{
  "model": "autoregressive pixel model",
  "dataset": "photos of arthropod specimens (BIOSCAN-5M)",
  "train_examples": 97500,
  "image_size": 20,
  "horizontal_flip": true,
  "levels_per_channel": 4,
  "vocab_size": 65,
  "arch": "transformer_decoder",
  "width": 256,
  "layers": 6,
  "norm": "layernorm",
  "norm_position": "pre",
  "activation": "gelu",
  "mlp_ratio": 3,
  "head_dim": 32,
  "fused_qkv": true,
  "bias": "none",
  "qk_norm": true,
  "parallel_block": false,
  "inner_norm": false,
  "drop_path": 0.15,
  "positions": "learned",
  "tie_embeddings": false,
  "init": "xavier_uniform",
  "residual_init": "none",
  "optimizer": "muon",
  "muon_scale": "spectral",
  "lr": 0.0088,
  "momentum": 0.85,
  "nesterov": true,
  "orthogonalizer": "newton_schulz_5",
  "adamw_lr_other_params": 0.0021,
  "grad_clip": 5.0,
  "ema_decay": 0.99,
  "steps": 11700,
  "batch_size": 128,
  "epochs": 15.4,
  "lr_schedule": "cosine",
  "final_lr_fraction": 0.05,
  "warmup_steps": 2340,
  "weight_decay": 0.0,
  "adamw_weight_decay_other_params": 0
}
Rows from block 2 of a small autoregressive pixel model, named by matrix and row number. Rows with one number belong to one neuron. Each number is 128 + 24 x the weight over its row's rms, rounded and kept within 0 to 255. All counts start at 0. After the name is the row's rms in percent of the matrix's.
Before each neuron's rows are labels from the 100 images, of 14976, where the neuron reaches its highest value: "top examples" is what is common among them. Only what is clearly more common there than usual is listed. The data: photos of arthropod specimens (BIOSCAN-5M).
# fc1: MLP up (model.blocks.2.mlp.fc1.weight, 768x256), inputs 0-63
# fc2: MLP down (model.blocks.2.mlp.fc2.weight, 256x768, transposed), outputs 0-63

top examples: order Coleoptera
fc1.449 089 [111 131  84 109 143 122 135 139 124 163 111 111 186 142 128 119 113 144  89 116 154 164  90 109 141 126 141 105 129 118  89 121 111 120 114 116 125 143 126 157 108 155 158 183  95 133 138 120 146  85 112 159 145 140 135 110 101 140 142 158 153 104 117 166]
fc2.449 106 [154 154  98 114 134 123 149 151 143 136 111 100  79  86 130 142 119 150 148 167  84  92 145 120  85 148 127 110 125 105  99 127 149 133 166 111 111 138 146 162  99 132 154  75 131 104 100  96 120 170 161  91 102 129 124 109 102 123 132 110  97 148 151 134]

top examples: order Coleoptera
fc1.302 102 [157 124 123  90 114 110 129 117 134 109 131 143 117 125 172 143 102 145 130 124 169 142 127 146  61 160 129 134 158 116 118 131  92 119 117 157 106 133 126 131 141 102 129 139 114  70 128  94 139 136 127 141 137  98 131 127 149 122 131 105 188 145 102 112]
fc2.302 110 [141 143 154 117  83 146 114  92 104 137  75 144 125 122  83 118 162 149 130 143 141  77 117  98 112 152 138 128 182 125 129 147 127 133 109 134 182 148  77 132 145 134 112 144 139 108 145  99 138 120 103 161 177 163 163 118 121 156 103 125 147 145 145 144]

top examples: order Lepidoptera
fc1.213 100 [ 95 132 145 104 119 115 151 138 148 141 155 126 155 117  90 175 121  98 142 138 144 114 131 132 131 117 139  88 130 115  83 150 142 142 119 104 100 101 102 123  95  78 171 135 133 173 145 124 124 149 123 186 173 168 100 153 100  83 108 134 127 121 147 165]
fc2.213 101 [145 143 127 131 116  87 115 150 141 106 156 129  92 119 119 106 140 163  95  95  89 126  63 138 155 111 154 151  98 160 124 153 159 109 121 119 140 137 110 163 127 161 113 105 132 101 133 130 179 181 145 137 136 141 160 154  91  90 170 164 109 138 148 128]

top examples: order Coleoptera
fc1.126 094 [ 76 112 120 158 100 153 130 142 129 120 127 136 118  90 120 183 129 154 125 132 137 128 149 124 105 144 137 141 140 139 174 129 142 145 111 159 104 157 114 107 145 116 140  78 169 182 142 162  76 127 161 114  97 106 120 108 183 135 114 114 109 140  95 120]
fc2.126 099 [161 133 200 138 150 115 111 113 105 139 130  93 186 131 115 128 105  76 131 129 128 154 151  89  97  87 123 130 108 106 108 129 138 113 105 103 147 165 128 187 168 189 114 159  79 118 107  87 116 126 130  99 141 193 148 150  93  80 143 135 128 108 144 131]

top examples: order Coleoptera
fc1.343 089 [160 135 152 137 115 138 122 116 139 159  87 115 105 105 130  97 104 103 144 146 193 136 149  99 106 126 141 146  96 107 154 136 150 144 104 153 162 134 175 118  83 189 157 115 124 107 129 134 167 120 116 137 133 102 139 115 142 144 150 107 116 147 118 145]
fc2.343 093 [110 130 145 145 115  98  69 166 160 147 146 142 164  99 130 168 120 141 142 128 156 140 160 136 168 155 123 121 102  98 155 135 119 149 115  97 147 149 141 112 186  96 121 122 117 152 127 132 141 100  89 121 141 148 106 131 158 125 137 124 110 131 137 125]

top examples: order Coleoptera
fc1.259 114 [133 151 133 110 103 127 107 132 116 146 119 145 170 110 113 104 143 119 149 122 146  97 152 165 115 135 110 120 106 148  97 129 128 167 158 126 149 104 125 124  99 126  96 116 141 123 130 100 157 104 134 140 142  90  94 129 130 142 123 156  86  95 142 178]
fc2.259 122 [141 144 122  98 112  90 112 143 140 145 145 156 113  90 105  98 153  95 117 127 131 130  78  82 102 138 144 158  90 116 134 101 134 125 147 157 128 132 113  85  87 115 136 179 109 138 154 104 143 155 140 134 103 127  84 141 165 135 141 102 158 123 114 131]

top examples: order Coleoptera
fc1.349 103 [127  90 152  56 139 166 157 172 157 158 102  85 121 123  92 120  89 108  90 110 126 134 149 133 159 111 127 140 113 190 103 158 154  87 129 136 138 134 124  95 155 139  98 105 108 111  78 116 142 167 109  85 128 159 118 134  98 125 147 123 155  87 139 153]
fc2.349 101 [103  75 100 140 121 117 145 147 130 133 143 141 131 102 165 105 140 159 159 145 122 122 163 177 107 137  89 139 135  97 138 118 146 128 138  91 101 147 112  95  96 122 132 133  73 100 109 120 114 134 115 126 103 117 131 135 109 147 100 188 160 111 158 109]

top examples: order Lepidoptera
fc1.314 097 [113 142 138 120 125 113 102 143 204 138 144 154 114  94 148 130 107 153 103  97 145 106 116 133 159 149 102 128 123 173 145  90  98 147 130 111 139 114 113 152 118 105  97 153 135 137 138 147 159 135 121 121 105 101 134 152  77 140 116 131  91  89 131  98]
fc2.314 095 [175  94 127 133 132 118 114 124  85  68  96  99 152 145 159  90 159 120 117 161 129 132  97 128 136  78 146 142 114 116 112 161  99 133 110 111 147  99 143 128 117 152 148 126 150 100 134  86  99 102 121 120 136 130 145 108 116  92 171 128 157 116 109 143]

top examples: order Coleoptera
fc1.254 093 [111 105  97 116 126  82 161 107 117 139  99 127 145 133 124 136 123 134 129 129 163 150 131 152 101 144  96 146 157 151 132 155 113 107 145 143 141 122  85 120  82 100 147 164 130 185 110 106 157 139 144 127  99 144 127 110 134 115  89 100 159 156 132 115]
fc2.254 100 [114 155 150 135 119  96 139 180 148 151 111 108 101 106 130 154 128 153 101 134 156 152 116  97  94 102 100 133 157 111  98  84 152 153 144 107 153 159 156 127 161 145 125 111  96  73 150 137 113 172 120 106 143  81 148 109 136 121 122 152 133 132 156 131]

top examples: order Lepidoptera
fc1.450 093 [144 133 142 110 137 125 159 109 119  88 147  87 155  95 160 111  96 114 131  87 139 129 157 151 126 195 151 115 112 147 113 117 129 129  92 117 166 133 118 158 138 125 139 155 132 110  96 122 160 164 145 162 125  93 176 153 159 144 118 131  81 105 120 135]
fc2.450 103 [ 86 123 119 108 133 139 166 104 151  92  90 141 147 132 131 115 120 105 179 150 122 122 123 156 129 160 157 141 131 100 153 102 143 118 139 160  90 157 165 126 132  88 143 167 138 134 151 153 167 154 108 133  83 149 160  85 126 103 114 100  74 102 145 120]

top examples: order Coleoptera
fc1.548 097 [110 176 137 117  82  96 153 122 136  91 130 130 167 112 101 117 147  94 152 126 109 103  92 103 114 160 141 133 151 151 145 153 101 166 158 144 130 133 132 177 163 117 129 128 118 102 125  97 131  90 120 140 149 150 102 126  96  91 102 161 118 124 173 122]
fc2.548 101 [150 141 111 112 160 164 154  97 149 176 139 130 172 121 156 134 106 148  87 165 120 150 152 103 157 111 114 103 146 139 121 110 147 140 131 116 138 117 130 130  91 108 141 127 104 149 132 104 106 168 101 124 126 134 138 134 166 145  91 129  96 115 168 120]

top examples: order Lepidoptera
fc1.40 095 [136 136 143  96 181 147 151 127 111 128 111 153  51 139 144 136 112 161 129 136 128 136  81 151 114 125 123  99 145 170  57 119 113 174 148 107 122  85 173 101 124 139 130 116 144 119 177 104 149  98 119 142 167 142 142 133  97 127 101 140 150 112 185  93]
fc2.40 100 [129  86 115 100 115 123 124 155 138 156 106 127 143 128 151 115 144 139 104 102 151 116  92 152 165 143 138 152 132  89 133 158 148 109 145 106 139 183 117 144 142 103 159 152 155 119 124 133 136 104 125 134 105 152 163 133  95  97 135 105 131 117 164 123]

top examples: order Coleoptera
fc1.739 101 [103 111 133 125  81 121 157  98 122 100 157 128 176 116 140 154 102 132 114 133 171 126  88 125  91 102 146  69 122  96 118 156 120 112 125 109 128 108 137 125 121  99 130 127 127 111 144  92  95 106 164  83 125 143 154 115 114 146 129 158 150 142 143 140]
fc2.739 097 [123 118 131 130 137 125 110 151  96 130 149 119 124 153 114 125 103 162 118 175  93  96 125 184 146 133 135 169 117 113 129 115 112 105 105 114 144 145 124 143 176 130 112  82 139 118  93 129 153 114 119 115 142 116 139 148 106 125 124 173 176 150 109 122]

top examples: order Coleoptera
fc1.407 102 [109 146 150 129 153 132  96  99 165 172 107 117  96 107  86 109 139 127  95  83 125 161 129 101  96 112 125 126 159  94 138 136  96 126 129 109  93 177  98  92 145 143 101 133 124 111 127  80 140 121 160 176 130 162  76 138 149 171 123  97 112 106  92 137]
fc2.407 108 [ 84  87 123 123 137 127 144 148 132 160 129  98 135 131 119 144  89  97 160 117 126 106 125 107 146 100 122 142 144 116 148 115 168 113 107 161 125 148  74 130 105 160 162 128 131 109 140  90 143 144 117 125 154 153 143 107  97 139 140 164 140  97  80 132]

top examples: order Lepidoptera
fc1.545 094 [142 145 130 105 110  79 128 116 150 164 118 132 160 118 128 110 126 131 153 128  90 164 124 184 120 162  95 219 109 140 136 162 136 101 152 156 119 147 140 126 123 123 127 115  95  93  91 135 181 115 131 109 162 130 178 150  95 175 154 174 127  70 139 130]
fc2.545 104 [161 155 144 166 157 114 102  88 158 120 122 140 164 107 120 100 122 118 147  96 126 120 131 128 138 119 133 114 151 141 149  92 138  88 153 116 125 119 141 152 125 118 131 108 177 116 123 119 122 103 117 123  71 173 178 114 173 111 135 126 158 131  91 120]