A small autoregressive pixel model, trained from scratch.
Model: 4.08M parameters, layers 6, activation gelu.
Data: trained on photos of arthropod specimens (BIOSCAN-5M), 97500 training examples, 15.4 epochs.
Rows from block 3 of a small autoregressive pixel model, named by matrix and row number. Rows with one number belong to one neuron. Each number is 200 + 30 x the weight over its row's rms, rounded and kept within 0 to 999. All counts start at 0.
After each neuron's rows are labels from the 100 images, of 14976, where the neuron reaches its highest value: "top examples" is what is common among them. Only what is clearly more common there than usual is listed. The data: photos of arthropod specimens (BIOSCAN-5M). In brackets: how many of the 100, against the usual share in percent.
# fc1: MLP up (model.blocks.3.mlp.fc1.weight, 768x256), inputs 128-255
# fc2: MLP down (model.blocks.3.mlp.fc2.weight, 256x768, transposed), outputs 128-255

fc1.2,200,230,194,214,225,169,197,179,199,206,208,146,199,212,182,217,145,272,211,231,203,174,198,252,143,207,183,180,189,222,183,243,213,181,202,241,183,242,224,244,135,191,274,182,191,176,239,169,250,219,131,228,202,184,189,192,179,172,228,194,174,183,214,229,177,150,239,191,214,227,184,211,214,280,180,202,201,242,171,153,183,149,242,234,230,178,185,247,176,183,211,255,191,197,251,177,204,204,179,268,174,191,221,247,188,194,221,216,221,256,167,228,173,149,184,167,231,141,239,183,199,181,220,156,155,241,201,229
fc2.2,213,233,191,217,202,162,213,170,218,154,219,228,158,246,237,147,225,249,221,197,193,226,181,201,158,238,250,176,219,197,158,192,223,237,222,171,189,203,178,171,193,231,129,208,215,183,251,165,167,240,209,225,228,178,199,233,201,210,240,201,232,227,220,195,241,250,174,193,240,194,225,156,248,149,216,204,175,193,229,211,235,161,166,246,242,200,187,151,194,183,141,246,168,228,160,201,202,150,118,199,230,140,164,208,178,193,247,200,233,205,192,196,201,211,201,211,197,256,203,287,162,207,213,235,205,194,219,160
top examples: order Lepidoptera (28 vs 7.3)

fc1.262,149,237,257,169,145,242,211,200,154,144,194,148,177,146,205,179,216,198,155,216,163,223,163,156,204,201,196,217,194,219,235,183,200,239,211,206,221,233,210,151,135,181,222,173,175,164,194,147,166,221,198,185,170,205,280,207,237,229,227,181,176,173,161,204,263,227,240,219,173,144,169,169,219,202,202,162,157,185,207,197,180,204,180,207,214,183,199,185,167,190,169,174,216,234,209,177,173,192,183,207,209,173,125,210,229,217,153,213,209,199,195,215,133,201,184,199,194,224,181,194,189,180,196,204,165,215,157,192
fc2.262,207,193,219,246,176,216,201,187,174,185,212,215,175,209,244,249,213,237,226,192,167,165,214,199,179,207,251,165,224,196,195,154,207,204,151,244,252,126,170,168,265,215,164,193,200,141,238,247,216,181,210,209,150,180,212,214,154,182,239,170,179,198,186,214,202,184,225,204,221,267,159,259,224,167,162,132,191,190,168,236,165,187,140,211,158,202,205,226,247,250,204,162,224,245,242,177,224,209,170,230,223,185,220,174,244,161,225,205,228,177,266,192,207,168,268,185,168,227,191,212,227,209,186,131,223,232,230,209
top examples: order Lepidoptera (27 vs 7.3)

fc1.533,220,185,160,155,180,198,173,137,205,166,214,218,222,202,216,154,220,207,248,254,212,206,256,196,222,199,191,148,248,235,214,153,171,217,177,255,180,212,173,176,130,184,198,214,176,221,171,167,194,190,176,148,206,178,223,159,175,155,208,154,165,235,203,220,272,186,194,204,186,198,235,220,235,164,197,180,232,158,178,155,195,219,259,165,243,178,181,168,205,194,157,210,232,245,162,229,234,225,247,201,184,201,211,211,190,224,235,189,232,228,183,224,207,167,175,161,201,208,194,191,225,211,234,202,167,177,218,171
fc2.533,175,171,232,268,195,158,145,226,212,208,173,150,178,226,236,217,193,220,191,161,207,134,236,208,220,204,222,221,161,225,177,190,230,179,225,199,179,203,262,167,152,250,220,172,222,185,159,171,239,171,212,147,202,212,225,199,184,230,193,223,232,234,169,192,180,220,223,178,175,184,160,191,222,210,193,150,174,170,188,249,144,205,154,214,145,215,225,203,179,180,200,212,238,223,203,211,148,207,211,170,150,178,231,182,196,209,156,172,183,222,230,166,179,210,139,219,217,227,136,164,159,218,131,216,167,175,226,169
top examples: order Hemiptera (32 vs 11.3)

fc1.668,210,185,233,197,203,172,210,180,188,207,224,235,172,213,217,175,228,181,168,184,256,228,192,169,178,207,190,203,176,205,149,172,221,170,172,210,164,251,183,163,137,253,227,215,186,215,196,149,207,236,180,247,186,168,217,258,212,198,191,156,176,214,238,189,208,184,234,210,223,198,173,171,234,195,163,160,192,219,211,163,234,137,240,241,170,180,246,218,202,209,185,191,172,158,221,184,187,189,211,169,178,168,228,188,247,199,243,237,180,185,207,213,241,243,197,215,227,175,248,241,183,236,210,216,183,225,208,174
fc2.668,194,221,195,200,197,148,224,160,200,193,210,183,176,201,180,150,244,156,215,205,155,148,191,187,194,204,246,197,223,199,188,184,167,187,170,225,197,189,212,185,208,159,221,227,210,249,218,173,202,195,175,208,210,224,185,167,190,219,178,185,223,173,198,169,209,129,218,215,216,233,190,211,192,204,171,170,166,198,172,154,199,200,168,139,194,218,199,142,234,219,182,213,234,255,192,182,221,221,189,185,187,234,242,185,209,267,184,236,252,167,219,186,227,168,204,202,243,205,252,234,235,214,252,135,244,166,197,175
top examples: order Lepidoptera (26 vs 7.3)

fc1.247,173,192,198,269,221,173,260,181,230,228,138,207,192,203,243,194,250,175,249,210,201,133,177,213,206,226,158,200,148,163,173,252,196,180,218,225,252,210,220,223,220,175,221,117,203,164,177,173,192,212,169,239,202,164,198,200,230,236,178,194,195,183,223,197,221,204,193,210,192,199,213,161,225,234,182,221,210,165,215,164,222,194,209,228,218,221,186,238,211,199,178,198,180,133,207,174,177,225,188,228,211,201,226,213,127,211,198,219,204,232,246,128,229,240,174,152,236,182,201,236,235,170,212,209,256,259,175,180
fc2.247,179,229,231,194,205,159,230,203,209,246,170,217,131,267,184,220,149,238,141,186,208,205,223,221,196,223,170,188,170,177,215,123,235,232,216,210,180,231,180,213,188,217,213,203,191,231,215,212,209,209,187,170,223,202,195,191,200,216,204,185,250,208,157,202,139,181,259,216,182,229,200,146,213,158,187,224,227,268,226,186,179,206,188,165,241,217,188,224,212,183,210,199,220,191,161,186,210,166,154,190,176,245,206,179,234,201,221,201,178,201,162,219,165,188,198,218,187,223,238,196,156,188,232,225,146,182,206,252
top examples: order Hemiptera (28 vs 11.3)

fc1.728,304,214,246,197,241,197,194,153,173,196,151,172,211,169,185,244,225,189,184,209,194,174,235,171,202,191,181,204,227,200,170,227,213,209,193,215,252,226,198,211,161,177,199,149,191,217,196,208,219,147,249,197,192,197,187,169,188,260,215,233,163,158,137,259,200,227,192,280,168,175,199,178,189,235,193,208,191,201,208,169,202,203,248,269,194,183,200,214,223,239,198,197,165,195,201,228,210,188,219,168,170,198,201,268,186,221,259,210,233,220,161,205,205,153,133,145,204,160,234,165,182,227,201,241,227,178,173,237
fc2.728,182,237,211,183,190,181,229,254,252,169,255,214,180,207,177,238,216,232,193,214,212,256,190,195,227,182,149,214,182,204,230,224,236,206,184,202,212,191,217,201,195,211,230,244,248,155,200,123,141,245,216,223,203,232,247,184,228,195,197,191,202,237,194,237,178,212,273,217,147,229,170,184,212,175,211,187,227,196,203,193,214,159,195,130,261,173,178,214,222,204,209,165,162,151,172,162,147,228,169,158,175,218,208,180,224,165,138,248,179,163,174,259,248,227,232,208,164,196,178,226,216,193,205,170,207,176,222,150
top examples: order Hemiptera (29 vs 11.3)

fc1.456,254,216,213,191,199,244,187,190,248,277,233,175,220,263,161,178,259,172,256,161,167,152,219,183,208,189,221,190,171,231,146,117,219,184,184,184,271,206,230,204,195,179,229,214,222,217,223,220,234,172,174,174,231,180,205,215,242,171,195,219,173,211,200,213,170,164,193,232,175,232,217,188,174,182,180,210,199,200,169,205,203,223,209,241,236,223,208,199,217,186,143,196,191,194,191,186,157,220,270,222,219,171,169,204,185,149,209,265,196,207,197,168,202,193,254,194,180,149,201,185,195,234,150,201,180,211,210,230
fc2.456,186,193,185,166,245,166,250,232,177,212,235,168,189,178,229,213,173,198,153,152,241,209,209,179,168,260,176,209,227,205,173,183,159,150,194,162,184,184,202,185,196,189,222,253,155,214,180,231,195,186,169,169,211,236,233,216,167,177,248,254,212,238,203,188,167,193,157,231,188,259,238,212,182,237,194,210,253,259,200,164,225,166,184,217,228,230,222,212,179,204,185,215,261,227,226,230,208,228,201,206,144,233,247,172,187,176,182,122,153,166,135,241,240,168,183,233,166,208,178,174,217,150,194,197,256,199,194,191
top examples: order Coleoptera (36 vs 16.8)

fc1.343,161,198,262,173,183,199,187,158,157,193,148,199,202,190,213,169,178,175,201,207,207,195,220,161,210,194,186,190,199,232,110,175,210,180,145,189,184,181,190,192,217,186,179,188,245,225,208,225,217,235,190,204,160,198,219,226,233,233,183,229,240,201,175,208,177,221,234,235,169,199,243,180,177,218,200,199,154,136,224,209,217,182,242,202,280,244,193,226,236,171,216,171,151,220,151,224,241,197,234,159,163,135,214,230,232,164,151,204,189,200,194,168,157,211,192,235,193,185,132,208,207,197,236,202,214,229,189,188
fc2.343,233,242,201,208,170,205,171,229,168,173,235,236,213,148,186,228,192,222,183,219,216,144,183,207,219,165,215,225,197,159,183,208,203,212,190,220,256,184,225,170,249,219,243,239,184,172,219,198,239,163,250,182,197,148,213,211,198,190,188,159,178,177,153,216,179,196,162,179,197,223,241,212,223,204,236,129,240,190,197,148,180,194,196,270,235,195,138,181,209,179,164,193,159,173,182,195,148,195,245,169,227,243,159,238,152,246,165,208,133,228,233,203,263,222,211,148,247,208,228,220,191,221,186,178,224,236,175,239
top examples: order Hemiptera (34 vs 11.3)

fc1.707,234,170,164,190,183,212,148,255,233,177,206,212,263,222,161,181,210,215,226,174,144,214,225,254,199,174,191,148,257,165,177,202,165,191,212,218,221,200,191,212,156,191,207,174,228,213,188,244,187,170,182,205,209,247,139,203,185,176,186,261,203,225,193,197,202,250,267,245,199,250,219,187,183,165,235,198,227,154,223,144,213,172,224,224,214,214,179,197,241,179,210,199,200,216,181,162,176,204,213,158,205,159,199,162,161,148,255,194,240,230,188,238,211,186,181,220,198,153,166,223,193,187,211,179,195,259,174,216
fc2.707,182,245,179,230,220,174,197,263,163,202,241,230,137,155,187,188,185,166,185,186,193,162,173,227,171,239,185,264,224,214,143,193,219,215,176,220,205,219,169,231,202,249,218,248,223,154,178,241,217,169,207,211,208,168,232,193,199,180,188,188,149,212,272,195,160,242,155,204,230,194,200,224,212,162,210,181,201,217,205,181,217,241,204,163,187,177,172,190,217,208,191,235,217,192,219,208,147,210,231,292,214,168,217,242,205,198,121,204,257,231,176,229,176,231,210,184,194,187,187,196,246,216,192,188,156,182,175,183
top examples: order Lepidoptera (29 vs 7.3)

fc1.112,209,205,202,167,200,194,245,187,189,228,187,198,191,207,157,239,193,179,243,192,213,167,128,159,231,190,241,179,213,172,160,223,183,179,213,203,172,186,185,190,186,173,139,193,204,171,202,205,224,206,221,207,141,189,183,187,166,167,173,227,207,224,268,188,188,205,194,251,175,215,242,216,193,188,193,249,209,170,257,195,205,169,200,263,176,178,231,213,158,206,247,210,197,218,211,191,194,190,224,164,213,196,237,251,266,220,162,167,201,168,148,229,168,214,168,195,184,198,184,190,209,246,255,195,248,190,189,171
fc2.112,189,186,193,221,160,217,151,167,240,211,200,189,172,206,255,169,236,232,224,232,201,165,204,239,191,197,162,172,238,151,205,221,143,192,218,138,214,186,160,192,194,194,164,190,261,192,238,220,170,184,217,228,203,227,231,230,240,256,133,203,158,206,229,190,193,186,198,215,221,187,201,172,201,242,217,144,222,236,221,219,178,213,170,144,210,198,266,159,232,251,183,181,133,236,190,247,191,194,181,226,215,178,211,145,217,265,262,173,170,214,199,177,257,174,261,217,262,191,189,213,186,169,243,230,140,174,244,233
top examples: order Coleoptera (36 vs 16.8)

fc1.64,209,167,210,233,204,250,196,189,162,201,187,224,235,162,230,235,230,200,235,218,197,249,217,259,229,195,179,174,148,211,179,134,236,180,212,197,221,198,242,174,177,164,226,180,236,252,170,191,178,164,223,180,198,210,218,221,165,219,201,202,229,242,190,201,172,223,249,209,138,178,179,196,219,191,196,221,239,169,205,213,168,177,232,207,187,228,166,188,195,188,179,240,252,204,201,172,223,175,194,157,206,185,233,217,241,237,205,202,185,203,226,199,182,220,224,171,209,142,245,160,194,261,230,163,260,165,193,241
fc2.64,253,245,229,213,253,192,211,185,192,194,219,220,230,175,198,233,178,157,196,256,123,195,169,169,208,156,232,249,181,177,197,222,250,171,219,140,178,232,190,247,184,220,190,189,159,176,203,173,161,143,233,167,205,190,214,160,187,209,183,183,153,170,216,211,222,204,206,231,197,163,208,223,160,198,156,192,191,153,168,229,214,175,166,194,205,203,170,233,172,201,190,161,219,242,184,202,177,181,207,241,207,233,235,213,227,190,222,185,180,176,200,167,140,243,194,245,225,219,225,238,258,233,170,253,239,201,138,173
top examples: order Hemiptera (54 vs 11.3)

fc1.229,224,195,193,235,174,219,291,224,228,186,207,211,200,204,240,196,231,190,155,210,196,254,247,172,177,210,151,176,244,174,214,177,262,243,200,216,221,293,243,169,221,168,239,250,212,193,209,208,163,259,264,233,158,178,177,237,196,185,193,174,158,208,222,184,201,231,193,182,164,206,204,206,114,169,159,191,201,188,171,224,162,198,224,254,190,195,182,184,211,214,160,169,219,180,204,173,184,203,189,281,184,227,207,177,189,203,191,264,166,180,158,249,196,193,191,226,216,191,268,201,163,238,214,177,231,195,200,201
fc2.229,163,155,208,159,212,215,170,171,172,210,221,215,193,205,147,172,242,171,223,191,137,181,210,254,237,244,202,216,194,210,200,202,159,242,238,168,213,183,226,173,210,187,192,212,232,180,207,210,235,179,188,181,149,165,208,171,201,202,180,196,198,147,221,197,198,231,222,240,239,229,239,217,236,155,162,174,156,179,185,235,202,211,207,179,269,224,196,138,221,206,230,188,154,201,195,240,181,183,232,196,262,206,187,267,220,233,199,184,249,197,244,217,214,242,265,207,210,195,190,224,200,247,188,211,203,171,248,160
top examples: order Coleoptera (36 vs 16.8)

fc1.522,227,233,204,217,178,201,204,174,183,202,194,167,214,158,189,247,189,194,186,167,166,182,183,197,163,177,166,154,138,198,159,232,203,184,199,218,147,192,189,215,202,211,190,201,190,195,190,183,291,173,180,216,153,135,189,202,156,167,213,190,245,216,225,185,190,205,231,190,208,190,228,171,257,166,191,189,169,162,261,216,194,164,199,196,248,166,189,156,203,181,200,262,201,229,223,194,251,177,198,208,121,234,193,219,171,172,248,216,194,170,217,150,234,233,199,185,164,197,156,240,196,173,194,155,219,167,191,224
fc2.522,172,196,247,159,193,192,231,201,219,246,169,202,158,225,237,227,222,220,187,206,167,193,225,241,199,214,208,195,189,256,226,229,237,212,185,188,204,245,167,172,194,213,216,254,180,154,136,244,156,194,193,169,221,227,208,202,192,189,226,247,197,199,137,152,247,198,250,193,232,200,185,190,189,169,162,188,198,197,176,179,228,174,191,218,222,241,201,194,214,211,167,146,231,184,204,241,171,211,185,187,149,215,260,232,241,137,222,235,192,214,229,206,222,257,178,190,187,205,215,176,216,261,207,243,164,269,260,241
top examples: order Hymenoptera (41 vs 20.5)

fc1.405,173,165,156,212,219,231,202,205,172,180,196,187,208,174,204,149,136,221,196,212,209,203,200,231,220,173,165,226,251,217,189,168,207,208,175,226,214,207,245,163,205,117,205,172,202,242,205,190,168,195,134,200,235,170,138,189,244,208,163,209,212,204,226,228,188,257,193,128,170,200,249,238,230,153,150,193,195,184,150,251,171,184,190,202,219,238,209,253,183,212,170,247,204,225,214,195,166,227,192,175,156,227,137,187,206,242,214,198,214,218,206,234,167,231,191,177,172,188,180,193,226,214,243,184,237,191,218,213
fc2.405,213,234,235,198,241,187,187,118,218,181,223,223,191,226,147,226,217,160,206,214,179,202,238,237,218,218,164,229,192,195,216,153,264,172,173,193,185,183,230,248,162,218,184,166,246,192,190,168,243,174,248,180,186,224,190,183,154,219,244,201,225,194,238,204,201,212,220,155,179,184,200,185,170,221,170,221,268,181,239,179,266,151,223,195,225,222,178,204,165,201,250,140,157,243,152,243,222,222,208,214,220,167,187,201,169,200,193,232,174,230,184,164,209,229,176,219,165,211,178,204,165,205,235,171,182,163,214,135
top examples: order Coleoptera (37 vs 16.8)

fc1.341,201,153,213,179,212,163,204,180,225,228,200,230,224,197,187,201,186,180,260,210,225,257,233,249,233,174,202,235,200,181,234,161,221,202,195,201,204,177,175,205,181,224,175,221,174,169,193,172,223,222,221,173,177,257,189,205,200,218,194,165,198,164,182,165,210,145,203,139,163,184,227,186,222,156,206,170,173,226,242,223,170,203,197,220,185,192,224,198,197,198,212,232,269,208,244,228,218,218,216,199,234,196,195,160,291,160,227,223,193,158,218,176,202,224,195,143,238,190,190,259,225,201,229,232,261,255,197,137
fc2.341,189,182,203,219,160,200,211,166,206,148,237,177,200,170,166,174,245,222,147,170,211,149,228,178,196,212,163,225,178,219,216,207,186,212,204,168,191,146,260,197,168,186,227,209,188,265,268,199,208,192,186,221,154,148,235,179,166,151,233,217,198,187,237,228,187,198,185,195,192,170,154,197,229,158,168,216,176,216,214,222,267,197,198,187,172,163,221,202,260,196,152,201,157,166,262,219,216,204,252,239,182,207,226,211,210,178,166,169,210,193,167,195,236,238,181,179,172,197,236,173,250,197,193,208,230,159,147,221
top examples: order Coleoptera (37 vs 16.8)